A small class-conditioned image diffusion model, trained from scratch.
Training: adamw at rate 0.0024, 9800 steps, batches of 256.
Rows from block 3 of a small class-conditioned image diffusion model, named by matrix and row number. Rows with one number within an expert belong to one neuron, the router's apart. Each number is 500 + 50 x the weight over its row's rms, rounded and kept within 0 to 999. All counts start at 0. Numbers have three digits each.
Before each expert's rows are labels from the 100 images, of 14848 (inputs lightly noised), where the router gives the expert most weight on average: "strongest on" is what is common among them. Only what is clearly more common there than usual is listed. The data: microscope photos of single blood and bone marrow cells. In brackets: how many of the 100, against the usual share in percent.
# router: router (model.blocks.3.mlp.router.weight, 64x192), inputs 0-95
# up: expert up (model.blocks.3.mlp.up, 64x192x192), inputs 0-95
# down: expert down (model.blocks.3.mlp.down, 64x192x192, transposed), outputs 0-95

# expert 37
strongest on: cell type: blast (33 vs 6.1)
router.37:457489481512452402515462543512475568504445462469409479418609479564565472488508541398550396537520418461569533516501552504368543466538498553560452531572579486489510514558465531424517512513492469518630476583500471486524353433481466409509527495578471454537465436497545482506526479586551546541
up.7:521531506520501437474450523502484510491522488440448454634513424557516455527545432546439465398472477561448463484434572400514489571519518507533462539499439490515480539553503440471510571491581525499517467446403501551462474463452617572422528472619495527473480523545500462536489516498491525479
down.7:547423473477513522559493525540551533515429467436510564416459449433513485442542541482539458403472474554517466375575517543489500400539508498487578554555538479535437507481459490501506515571332552534569525518537447475518501485570527504610517554533517456492475522506475411444554452581452457515
up.8:552488404510520559524551491466452472548466452536492488509494518498475476600590481482567470527505521449418470596583489546456532496376476542491540476539563509468514465493533384582571506472487454546417459532415567561481450403572434531501397524491484400565413522526418521592517455453544532493
down.8:562493520532437449569479510481523555555444474481389581539499481528579481456504510474522328548494514474516476432542505576557473496518483636546514515431469573380455525517500465517423397462521452484475467476512542482505503486581546475545423597501561520479517487471566455489490515495544527501
up.9:467500446482664475591445506524417504535468625511443525418467484567478550543517504457502477546538530460559608542589504480543467398574430415553492484430467525443448433433407558502466499526496492467473554460480498620515514449465503527433514579490561524540476535555481546508413505457427464450
down.9:507488421377478451494554490467512497404543463454464580480445511455484524439577591518430534411472521574612470449483402540546516440497543568490486537461476639454372490517501541400515500474512389578495485474504503535500488491532474408488522403402530575531553496478572549508482465508570497550
up.10:572572445417536513379448519571534587448514494537512497404430496489497530434510491416516465567503491572469504529591500445414402578553538439581461488467440410491431373454559522500536474490533456505502352510491443427441567522487461509528505550491579391510488567437469449497529570484457456505
down.10:577505499505458495542515509442561636438468509523444529533534450484670405434502439460498538459482488431524531494568545485496485426459420460523530513480486520514464557547545444441424501426533467479414524441510548560413427586497502543508572588514540490441409459479527528495424496447556443449
up.11:587499477595499495483526495442486426536529508499486479549470436544471432426518482478482576555532423454461571432411539502614558393443482456538445419486401426445512489442517436509509515536509549482476425467466561522487507551537445506437472453555433558546425513538510590458531511492466524507
down.11:566468499488433439448423512515628464418516513450474610567412522449438530426522507474431472445580464484519542454515497523545536505574550575451508480461448507530478471498545528523497556477458501437534595446481363520487508497484452386518522523473564473484541549588537492548529483516465527458
up.12:393554441469543479495448539541450513518383550479409550553456536433478442449463472487526373496493484508460500470566467493520497614449492512485547465629577543494542548575454489550587527458499523474594481454470563497466464504540489491601521556517418493506482479500481461526558507512519553525
down.12:512406479576439475534522530459480511478477429538475565364436511447463465501496562489452397553515522391547522520518544449542574471486500584496555486512488493516477516417494540524533522471428507533467501502445450485556461532482631570539569556433554580490435557442434452501445438548596542492
up.13:496450438453466482574479557485529477473403546530537436496514530459504607523490487543477483453458489546462526551477556597520512542552537557419569522500577464531495479469564460489533563567411503518534521531454480484519483374548560502464498616467458444549543463446494506491541510481387505454
down.13:627574526456463420508550447534528530479500530481491564525487619480441447445430455428487404430431486562524466452543530585535553431519519545477371480540575528493437606450483476612446507504423443500549438495479483473542524552478468437488403530449516444365469444434456445497496543457461452518

# expert 3
strongest on: smear: peripheral blood (51 vs 16.2); cell type: platelet (29 vs 1.1)
router.3:399509421330440422498425535469422552573495539456440502463545402514576459452536462485470522517412503466527506495455621525420482494466524531580489555569667484519464516567478414512529405421538576485513493523500542427503420424496466444418507596478510480424540481542510509533534536493578513494
up.0:450477370441510489571445472536425566588499493564614504543570517530409441502512498501481511498480494393544562576497378552420497567444481502463505485490476520514464530465460512544479486494447495467527532575567385472489506494511489552495457491506538511476539435512468527490397583550509487497
down.0:527505424513548475516463518545540450477494482498437570592572553449483495503518438536496499489592538536499468532420531587507433486421373459434437531528569497481486488470598591453579514436502406446493595392455488482473548449544594439444468452439480560508520532605453629433519479559523494550
up.1:452423478470508531542454561439507596516506442447437553428477613585595609556500484528519530537471565542429586528569348534452429464498500450498422534459550500504497569545541570472561533554485496495451489489557512504558465519412450580434482490529539482604552535493455501485469473490540439450
down.1:488480451417444485501532439475577489589452472488577470589417529408475470447562563459457508482572437537552516502481490492522491562381499553549553515501501476532497495531453538566566430456435556578540580519606581513519516454481391488522439506522525478509512554453481514531514482435574508424
up.2:530499519589538438521514496510468505527564406509606477581598507517502498526578485520534437604583444414537561502567518442502400522492526495470469490435501510542495443507402478553453535519434496494546487529475588502457447484517518528479504469511560398503426523469541590510507447439418413495
down.2:499409479501434495540542566460471476623492422620482622466506551447472462506523519552515466540460493548484478488542556473491535495485481565542511459527481481505468495541566447527547513506454554493542540499546390477627507497445373568489501513438482521498495507527408529434470469424524526489
up.3:480507522442542482501514496516577523548528511491448509512498447505541557468556451542537512514481436544492559460424565434548469486476422487460468579496518411538514482339599559510510378542551530562491407437436452482479435490564530477532522511456527484465491487472511524584428566560477483453
down.3:518484476527569560514552482702487520513450567547479504500516555587399489520480470497482490525466459602501397434472465559473493466525525484580523512430456514473465511499400466434495515442526508479455534510476479511459510513368467409447408530463466497478545551546498386469518558477502454490
up.4:432561523559415508417503562540625548481530446522490543495472468498530508478478535501483484499429515607522477506547598508523557412577465409459437375572515407541562559490547416484505496517448470515547491558546536498539519539561444480564525523462518433447493571476519528500509482441559488559
down.4:594505530505496563440495484501502559612513434462526547528549520539541473459422628474500428457433488559434515520497572569520534515495463510475513468527456486575537557473354537553495509536518586493484530524470451443625481499413434477482535424444490495505485521536510447595471501485481464429
up.5:516565580435502503441535408532458373528493409494489489524493482528464435540395478471562472511436593489520557545593543477449423499489493516537486465500551513459546474459526565497507555524535463506399456419557574491508495576473477436505524488408526566515478524505498515619519470494364483490
down.5:537451486554514516452510560418577588485520497499493496571414530536524438565505548456536459467463499529388570560480448500506492481520524516546478506509495503481415521481493480547559639470469533584540517536501389591562557435487544538456527466586522522500450452523560435387573486522543533459
up.6:513481487504496560530500487500460457513524457548565498449468574486405517500476496566491564446608437491541494563408447417488421471472681482575549549401438574483512528503461527302559431477467456450506491432434502479435500476593460432510534508506483501466451500524509497502511555432551478481
down.6:514435443549499460517431561539480589504542510529496518580492570451514531509514473538430413503510524601587522483578558569513561478539543589491455525487419523461459550483535480478539426566484555478469554576486507530607470413429546409478472517508545473498426507598436482437457496440570549497

# expert 55
strongest on: cell type: artefact (31 vs 9.8)
router.55:501513520490465471407439510449478545474524474452438493524544511602427457443365436386464497575523431487536516490505440490474496499486537517560495547468583510561520446503491381464544560384479496460513446527456476444458436484469448521455514489421462425384518652495470529469518537516476477532
up.0:530459525431387536512486518470428454516480524467523514495513527548547521532548422491510412438528433552445540427511549435521523592462495585580492436524512536446557539485501509537526539437450552520477471391563562476538492498553514571526535412540579481544469381453465501576494477457513507408
down.0:556594541589528475550491570486545590520582563496528527451391477495489396506434417668507513564504519492588388513548523431446511554523619519506574481467488429414515438442489436473484424492464473525399484444444470493490451550493430501480564476591469449515506493546441448526564468542520539501
up.1:507479483456591468504558512505470589510544534430508519533540462583501426483507481446412483593476425532492545437529549439533468517555547524557606580510512444504629449487386490448398392538565605577575542513583504506568431492510542447494514461526556517510509436383540496528446470529506444494
down.1:508438580503501531545498484509457562559539598505455526512538451592405540484505566495534533564520533504517504492477482410446477517538452523430509493534440526544453405546535429437509457535494496495507529412553521481513523475418526413566522504561508511461520586443451528535419534449477474523
up.2:487492518503517531575539448556440521555514541571464535520549453456510467420550504535466537530497530426460516487462548435425429535509450473459525570492533530549492463515559520403392527501495513489522529497489496562456537555476598516492511576499468460430584467505539404517539504498476402502
down.2:482455484525445524449469461548596499472524524562406562524536487495542450518464512519476550493572559600514526482565486508447604523519555559356423588407496469511463489447549529394550497431527416558418473486499422544500491422529432527522483489481479430520468496391404414474543475526614500558
up.3:521517485550418581479531517488505556548555570540472578482498533422462497454474543507401371514513524526552551467509479526496559509489569427571530516459513517461541516530554547513583492469497478579542469497403485527510455451561487523539537535493452512501551536477507543487424363516537538589
down.3:490478428541481542494506497540511541517507443543464501486510467480540348579563457423476488367526589504554472550504440385487548505595504505455459512486526458456492396514529550507551525418450393512489516550579493514515546500480423529526473529574474501393565481547488543506551465488536531537
up.4:553464433469562460494436443437532523489485609505398539528458535533451483555390528499541530484549492473440560514426428432455525578530470558598460551522477479464532578459505410401515466523400413522530449464489504534582540521443456535466447460584492519463421467523519517483533456518482453482
down.4:470435440483443471518557532486582513522459505502449459600485514484467489467585499556487430552531473446489444484492405421506462516494541505413515520475438479522448517507494511451514513473485474479485443446450505463524473532364554506525514527518495476501477493548448541489452444472505458502
up.5:414510502521405465509543449479507500462436530466408501487358476490596492476454497461469482473531463575413545517542495547462480531536448541550497454534581474606526546486525432499467475544432479472608517410552498452440467517523537431608591504449442519496473480484510535437448595538505575446
down.5:493577450548454428493519475513421450524570472527516489482337571520524508555424543494590509531527443472561488462485488519512542517510512576479441527579470503525570459471505496471494512548401510481511587468525433461510546404537501541567548561529547503473502553346494557503522575476522560543
up.6:518552570590563480508533498502420425524561480470510518536524598533498492444424539492470501412547428485478583436525446514539428391458457457513446564567481581489551525507476567610546464392483469555498438481498426433431468507487487506537437591496490499388521529535475503537503454595439507463
down.6:493459435545412503534597571554456499462447459523472602503492518554549539436527476530469567543559506541521478481588480485522563519423532523457525488515449474504463445541473427571492571513396469496477561519517467448549394450421446439548418484493561539488474583539435443533496445533552492595

# expert 61
strongest on: smear: peripheral blood (75 vs 16.2); cell type: lymphocyte (35 vs 15.2); cell type: myeloblast (26 vs 1.9)
router.61:518464368485448471532491508444447592492417502480485500496488556542498466484478495460573520554483394545525428501533481519454599531368491496533549545480623464518550539553502390419506430490499430479455521489476424452535422493449430546467534519522582442469545571480543494533428529580462417454
up.0:410590574629431516464455525490522507485524549524425478526445471609510531437542454559520465431465471481509473532424456527430494502528544459585482519451580566502472513505431462586543502493458637453462520417446423510538532500552607463425564477424506470430520476459487464475484425458561598529
down.0:516473498448497407439510541534490609443383386545483524431488531524406542503484508384428584461478526486501470479493496467515570469549569454505524501545556487466587505488546516580591422507536560457529415539541425562526489448593433558527565487499528438554507541518606511512573593434485525525
up.1:495500435515503443473507468470551488549567512580508505436548529483535603531490483522446498501511541455486542427447489442575509508512516521542499541452491491500480437423469473616525430470463548600463575426421462522532532503598484525532393447521473453454453500519477496583612527498447516423
down.1:529470480601413470540537522529567513471459539549511655485498479412493482476565499505461463526544528422487474533571595520470551519459568590507465495407472533490534564536463463499478442481417537555402555574507370482563416422536507442526538583498549452488485537589545451483529540509452522564
up.2:484508488565421514560545423543455379518518553525496479519500422536486570466541483476495468445615531565389409474540503528482560448470519464492515479572513578517459585498496525465523539504525484525446445603472463501476585518586532471557568550458415521484531458383484496484484450451510503625
down.2:507503478476518443564504487441453504474518561520479504437574547437477489461580553636466476581441442478517494517444428486577505434446467500438505553528551515561620499459500560526561475483495547457512515508481522522484489621500445493555421505486485494546393563578522434521583486640575442557
up.3:525550579509478443431504438512492492516585505496515498477526577468476554626511459481566524498506528447541441522535494412534558481512472506484524532462502496563553563514516481495494523457495625531534572484524504513578561574466579532557523512567570471512489485530430531540520475467505528423
down.3:562491510556478468483548538504515562513427548522439570480556572521617474549468442512438559559507522445452526530453534491537548453408421532469494490498547474492558432400580464462482469501537596527491519514494530454456512505440573502617561477399541504445485452495518479468456392495463536413
up.4:458543474506458581515516467501532580452527467558439493549523615459491490461474467594520532401494474498436557407543416464531455482552587519546535502468464518500613485636495482494448474478499482496535477419476512490426527492503547565506441500464439457560465471534540587523443562541515550583
down.4:464422504477367484547471465487498512506513435464516515431461428561389444524451450471487477437605496491465502489485452444457463386507551603428476513414486491595517572571505501504578520534527646484445554493520445471494484486595509554614468507411526489487542549497458493500476469481619507498
up.5:429447544529434483488479473456430509522517430438395477431445535537521457536566426565504472509485544424432447500476486522607538624513400520479559585503447492439609524474499544469463558469390481489542514542500489512502413452422501405520490430545541478504481489561492448542539558504460461513
down.5:555493495585461428495538557439508538486497458419481537548465470462454472457513473472493460567505518403380457488501627437427593465460501526503550470522590433518536545532565459441478550446522598509551501548492504396544498477532453465491415536593475435474482525515530491451502490446500468558
up.6:434507473551583472551520509481485540508511460435513530511582483443463476499511469537498449426479364533519460530506524486538480543577536542486448535519520443431571552414412439471469519492480371552493461485555495380450484510470560534512446386484416505399465502547429503520500471423414520393
down.6:528456487439568549466523443424521447498539565449428555442515439524636442435506430388415495513474397494620470475480387427460543474449569479503529564523511515494459552450562521514469562521514467515472460553522485603562470436591446486556568513461448598451457508491436461496430512502487507527