config.toml
arch = "uvit"
train_examples = 97085
objective = "edm"
cond_dropout = 0.2
norm_position = "res_post"
qk_norm = false
parallel_block = false
moe_every = 2
patch_size = [4, 4]
layers = 8
beta2 = 0.99
epochs = 25.8
lr_schedule = "wsd"
decay_fraction = 0.2
Rows from block 3 of a small class-conditioned image diffusion model, named by matrix and row number. Rows with one number within an expert belong to one neuron, the router's apart. Each number is 500 + 50 x the weight over its row's rms, rounded and kept within 0 to 999. All counts start at 0. Numbers have three digits each.
Before each expert's rows are labels from the 100 images, of 14848 (inputs lightly noised), where the router gives the expert most weight on average: "peak at" is the part of the image that holds the peak. Only what is clearly more common there than usual is listed. The data: microscope photos of single blood and bone marrow cells.
# router: router (model.blocks.3.mlp.router.weight, 64x192), inputs 96-191
# up: expert up (model.blocks.3.mlp.up, 64x192x192), inputs 96-191
# down: expert down (model.blocks.3.mlp.down, 64x192x192, transposed), outputs 96-191

# expert 10
peak at: top centre
router.10:490561434498468600477445531461496479432521453519483536511469493518526503494552522505542423496390547532529442589462403547504527578554422486513429450455482569575445442552459544472538518508531444550537555518435469572490484557557418438514528473547517516496425534484527483550566410446463533564
up.0:518531465522519439515465391531534514445480539486502504455492535578461588520563550464514454474492490503515501447539456520422555430470516599558544478547476406516573596499570487440584512500426506498469485473423450561551445485507602519456471543419561412515491576527478500537488504526490557472
down.0:535485547538422534504561576508370458530399509519484545505501542532443530541497470553535532492462514533575481466545476584452528509519437511519490556492496496474541608502541524402568457600429521486386538503531454508516466529544470461457471434490447466455459457567509462552485591505537447547
up.1:415474470476527513481425372541519554483431410489534607486419520530592470540497462385450563510514467565462419516471522497519483419515557504531477641467446533483548498500625480538499498473496542454561460528445471501465455532536459595514509470481553478541539462526580436516509565475536444343
down.1:521549475412455425509499549475483526566496537399488516461421495535472480507454551538518547494443507424516519443604592457495475517494365498522568473495447436536559518524506595457472506479509562469453484427379558550627575579503438532480450451531526469487453464497558467546502585559489463505
up.2:443566513512414474525517556472473495386618485535427564514503455466479485539460385513488541531372478490599560584599553509500530419515472503547477456505452472513506548513515494467513424518477499521502551529511482419525573480528459571497462413606456560519555444507487496479474484506626511454
down.2:470507534481532556529523519546486497492595422476539444467441545550467439527499604444533507461535456608506583515632552559579482512537443487509453473453526463546520458483518463453567536463514510471449470474460486516538552428481463533453495332496556503529558444536419436545496463517585484498
up.3:492501415528570453454521563511576497506453534581499463430446550512519541507414529451476484465545549501483490405541428479596596514466559486530444569438582505509570430588518531533510536452520388515544534477476471520436538492574493493580542508531536468492455472481468574546514555485451469534
down.3:456423509537564605569590443533488455540442566488454536432523586490450508511458463517567409507508528480524505437528472527585559526492555525458531456562479549474445424457452397432465545420508492501465495400575469364456462482456444476483475504507524583479437452541452483524569506585468489586
up.4:542475400441453428456459421541527501537503460397556471491438548564556470462460479406552476540454610485497453430445451515443476536439523510423563554393501514526536440424627441522557529409365529554499446452436472539578542473478451459433504513400454401396435490457573447493525538445464553504
down.4:499463458671439501529555541412555398573565447479440444526461564456417525505455476499521418493503516500490501475457570550443431514522462547480518476504549526518424573496454489448457522516473515461481438457520520500478541548500547633522449519565519599551504512476558546587534449538565446522
up.5:491521458487529462411537446523485500359557493489468545565415463495454451522552546527509537455469563521483406510507462476488424474535438479577546483443570508582493464512509552380499539587499532555480467469432517466498494489479481467448507576483536534506531502467405529589422448459559572505
down.5:489466565453570511520530562416522454494542403425449427505439562502576511531501482441572558605493547536525500477463565460524521556506477519457514426486497604451545495537482497446458538526498440528471487475557520582534498601441489513444503617512492454422467528490512644574505516486542465608
up.6:478519547500516549427541533442525533566481501590481480555434405487477502433508441460496533498496478523426439467538520509409527563503542509487477491566439446570527546404409554473439447523545499471513528611515461511527506496376474469491506398505522537456543418457508473492499582479477579485
down.6:414514523467471509512549606468453500449476515453496551541500520586459464490411505491594556593519438471468493561483513441473461409509455384548524415454572534501527481477469529447524359452459458509509432424467439467537521522454495478482501476525562532497470551469469470571459578499531502690

# expert 44
peak at: centre
router.44:556518470492508520447505518461537526479381538519496487560491498564467497547508482503498433512508509543486327546491566524603455490475472429463407538476485482447497473563549472536432490513520485515493468514476578537507595527505471478479562486540473582512452431417472517407469447525515511542
up.0:561485494533557475536579547539570511490356435496551491529391485477502541404544394573516450509535540471528571485474468482522449507470474454463562413526532411526518622430408511557429423448557586413483404497572503422488552518499579484512530419433485532530491466570464509486441435470466556469
down.0:537442439538421534562540569467462480525438506544473475497494514546544532550469559622517575629576410447506507522535456439526500425574515497415499513464540582439459495451403485513532441575509503454519503440515473559466548514550540468535433462640425529469457543415528497462521502612454506512
up.1:580536550513452400478514477510592485453463425568527448538590470424539564454481443479460534528545420549520527498425522536378501386460473439488523538448528459442602497543474511497533544515465554523500508445579535560527485569505467382507546495470448478539519457551414549466479509443549516491
down.1:439510506538562468512470527435447481559581516464559444437478543614506520467453495501586593452450504507572510456525462524528536492451530482425548511437451441479529545486476502444495413503447481454586511521503447501371534405530549513506568480567399500471430488563491524435376539546482493466
up.2:480509508419436534429577471505482467504537514403386514500585486518553497592465457537371528567612512543519475467451433479556518507511506517514557537525491481463437535495560579526522439414526554464497498503528443493388530509477474559401432549474535479555515442434516473470462372565507520526
down.2:541434440493381595494576503477432539436486481543507460527588465512505509523640566537546584595564539435459512474540446688500509573501448547501536423554532539552471615479456453426545505495486507359509504526514513526602439505477494448485575399477485504529453559517444496515494461546497483456
up.3:419544539426479558444511565475594485464537524570461477481465467468450477503482565563533580525557518407466426349508485487466525521525514509466587431451602430449480418558560543517504525444477458499494507473471565448583509494559503545556532506565538566503535522604562424495469484557428398484
down.3:585522497512485553533477440539491500507519489420485484429496496483553523513564591611455536463467483477467471462514448502444486501552453451542476524510490502463467446509450525466530464529512509496505494464452586487435523530471415482534511519546525602487534480428476515522528493410496470394
up.4:480460514483465504494506398436505567471531480543511516442565587542488606481492603426527457570588536510502479409565498558504621500550595536535483412482554469539580512515551526518560493440538517447473456486509489514460426624439549463523569567504522479536484533458520481411505461462529451525
down.4:437505526467448547523598584535531439536494495544468579439457565531570497485480408530521493452578421583503555526512572515429424502494477430542447500518511580475448552476355517494561477486529517567425520426476506405645504490502540542424333451595590487468500571506506492503524566496472554503
up.5:497461459496494359628614503492552503528406460493492468460411495593439450449433603482588546508592410489444393576487508465514610536486553464451475508560421447511537526500530526519450417555397574399553424497480469560532426569512534491540518608440469480472481518473428483446567520519495404535
down.5:491428587544588475494483631512601497510490473468511462565501547583479494510514514552440601569521509357523579576519390503560515484571498537523516501530517549575582441532556498579507422531451539536427561515477520471489562492522542500555532491558535442513577460470463462465484544486495471556
up.6:581573446480545458486476544535498553441365536584341465482521438558498549503549528504549404452589490444505472518593500564545517518499488475583491491517531453545456540482426578455519478531579516467549438465461505587536535452417529474468519423484477530492421491500506546581462413495547451566
down.6:482449558475474516583422607562530485517514473502486590469555497506337521451433555591553549562512496495572409468441492484545593462598424528439543551529490489481524572482554411512475557490483449503549519510508451491479490537494421470499524349569466515546509396483475435436514542452471534496

# expert 36
peak at: bottom centre
router.36:456438552514494523454534516486505597497527447519400617514503485481522514475493455520455489504616465482474428601485545534504471531486430512462504508563467597558404433560604476545437495540581552528569436522458505552505505561493526466513524478576544524429519493442455386462576505454471467577
up.0:521501521486516430558494442478480484503540510466488487500399482521574400471503500582572517437530559501605510576553482481450527539551494464527460404506456478458478481426508514528533521500484566582459501460574410515514533400481513478552471425520551534534583507469532555476483450473608515532
down.0:535432461483444520571509619505546578453570510573398651398480501504383520548544582479468463493574508462476501587536490567500418580559575443442500523524501555475593527475563415477532547520545484505536450567568520496535473421415567528472492503480558555465489537545501383505465451550503517540
up.1:529514511457505614454549367571471601436527509524418539516559509530527472504517485364555583526541536493518494518495541540557411535457461400543485514549502551532501515419544571479566542503529427506430507481540480546519505504508574471568478513551544470471476525461472465452449490494610490374
down.1:436564520558527557550440481460527394484407538449466524448565487592428512525507538552525501493452404461487547379533518482437455564536516504453578435467427484457500496465557519473496580623550595477522540501553495477464485555455466498466477493448422587570521476488435525457439583458567497492
up.2:512570486534444443463444432499392447469534530490453542421545426452529509509504501444481554454458478425511536468533512414488490446482548413407421521503448473528445573473630638563550474487511525483501499479494460508419460421545466547561507458465474513585529424479505466511477497507545534427
down.2:542482563454519484461538593524476529502531526533405525383421424506509487502464521480545463438586457458515463470500547490380498539508502551379518519494515527551534571472482533502599516433547433500486386483606567594554520491471511494469564514491522441481481423534442452574496509459539520556
up.3:526491543501450563521506568481505486521587357475475534478496538609431539518451525523575480414430397513474507516559538430539564471513492432579554493479530495449481469471446502519574515503432450538510474481394524600479458645413563523605553524555507489551514537477524518486445546492512488428
down.3:463564510505489507450493582522525476543534566483522501417540518488512394430511571513502447461482583513650480503672636449482454570519494450477436504472470576498620521515533495527584554518505603570504517487555455574479580491440583451466473491422578459502519511539484475503480471507493455543
up.4:448605506427476553438506429479526526524466481459504532621610538413513535571557478486502511455543493524465530487560546524516456448502466412565568478466551461577419504529546563493492510392506539499483457503623433496458564590495512491529513486481506566498563521613482459592440618402601558515
down.4:472525523526481494448410501574452511447399523439521426542389525440529509457484594460530543442503486495397495486470502479566468459442464514448476523415502541466480465465512538507435549549579434554564524466594539613577486497549513473494456529472533564400468492472517495551461503506543493576
up.5:470431456505466514607444542486451396462542478489503442425467606596499402478431474543595506578439493513474538474594499461522491545469524479571580478443630556595551484466384474516493519549455456560412495471530495538548485402493466532630443444498562450478551562459495452531490487547489477477
down.5:437528550484435521508493450465499534518620551506465553484488403507487462554483453541514554518538406533429506455509568558502514512523573555446522497535558527439514425426539419495563542493516498440566411452651620521438458447411470490542480404491569467487494503495511486535388554543550438521
up.6:524505496514558456495486505517445542505465524441534460540532469485427451424424484419456467491500476378407597413563512496557493599535502527555426566488454511477454471513497518471441469414523462536577555471462572431503569478584528525582462561479539473469503484551450497465476478519590420411
down.6:519516453477461518471486529455535463488534607509639510446457456553538473462547503465517528544521525543494521491440567522461420508496544435532532522460529537460453501459475459476494480384501545570487427390541512462450421543452519430480440596561487399414428625482484450534531445511489468627

# expert 41
peak at: bottom centre
router.41:483403510458479525556499522536482516474520586529404477462529487457408428463479416507464513470476487508570480640448483565443503547440470482586482492501539472530530551429530475449578469525604540470529545461455503397590577499439474448546513504486454542468486515467514394495448417490416505558
up.0:507465491476470517524375426528460534514501471459463462517435435522444543456577528531493526474407574446471485547486505410503460526513556434537509503507502550537487520513519406609522361459538414559503538567521528524409520511517609509458528573471479540477507381392458511459589378508498459559
down.0:475546518519520497509443582487501464632467510467425495472479554528471532548418421462457496502493484522528474538493443523490492462541440512516623479471573502517393510583490449529503504430486527413495464471527431479441472517509489488487512459571473561520450526570445583455546472469568433545
up.1:513463488472569552508519404511557499493554390559581438479535461518456569512379564501485522529402510549534468498524562525508568534441473504533537445437509489519537544516486525458485570526568405531398422463396416487528506400522489567491505480526479493494470543539521533553535461510510473527
down.1:434581576551493598519529451496482481444499565604432524462469498534453424419311484588500489515463487537579462516508511524412359543522544389461526526435465473452447624394497474449513544497538552496531470449484430491492479503514478533506493364484524526454475513442426487480576455515530470545
up.2:640416425540542446529583446455556533465521407544411533482552525512521583485472552478391567495563526521470433563517518562529517484493518512400532453599507494509469504603490556455494510518447481406565540434521538547563454514535489481560451466503478446532633509518475531565473437531518559416
down.2:614386545457616484489522556486518509402408512514408487487427521519484500465423509462466482466514533462496557517528612571476453541554455494483538474478474407470483545550539446535554502493360497435576535425512482548486501474459408501533529433547528521455501447453568531536553469559601476576
up.3:440504434488618545512436469428510535413497459541563531474486500492547437452436645510512460476480435454451464515463486430513413524541564445416524495466477489434542536461429539471416510508464458489536541460533497602497581554478537563398504573480489497508464419561516539425408469473479457561
down.3:493483541446526572389472512492515512512524536462463475454445481607345498466497526528487508555484429531605446562458574560447434577497545549516567570468598496574492578567430567439567480405428458437518497488547421498518458535499520489421493492495571495505476459475437498517624540502522454580
up.4:574475418526446430503487543569429575507498592506538479556412594409430583545559480543545482474490514521498598580479651477517581546434453506463508435481534521555523459540519549448572464469517492519483484598517576466509505519403499478455520416570485533530491522424493398532508551481440417506
down.4:639532531447523493519545490485464500497505467417360531501494476490445558530472459474479447503544505494529582501439492540393561456461443504498442452527499441440546519435432538510587471607427544608529527381539564464472454531524573442551466508499544530479504454506580548548467552496505460592
up.5:550392512496484433486442548410492486466515490420472566495487553548549467475493413475545456490442547483445502421521504406571518520557475432498534523442465572664468589592476504566423522505459463419532539415524468490561491476544474422505578558472511472529462479559479529458544542473471547500
down.5:539411451443474421422492561499539546417509473491476453479538513459528461540605420501490485515473416443480486546491474441554547477568414482450574473485504478441516525438541514484513522381431438514460513453486448475517456467508486586642576548498536481438548538429587470512538410566583496451
up.6:568516450475490587428524419472424527478527582498453468517530483501510562424534614517570470593493521487448503575502446506533484523535580431477528475544525435568577488481607517546522550450451412454513469602460566452493515484542488514478541532510468490458541480572548528423562454473574421542
down.6:521517516455425553448553524509442460617479531503559474497541543527479509542414529516454535536492510563594474532527494615407462534459435565547596568466556511477426492569472409466524508501450496464472467442553481478509435496453500501506474550482502467575544502559428467441516535500509500622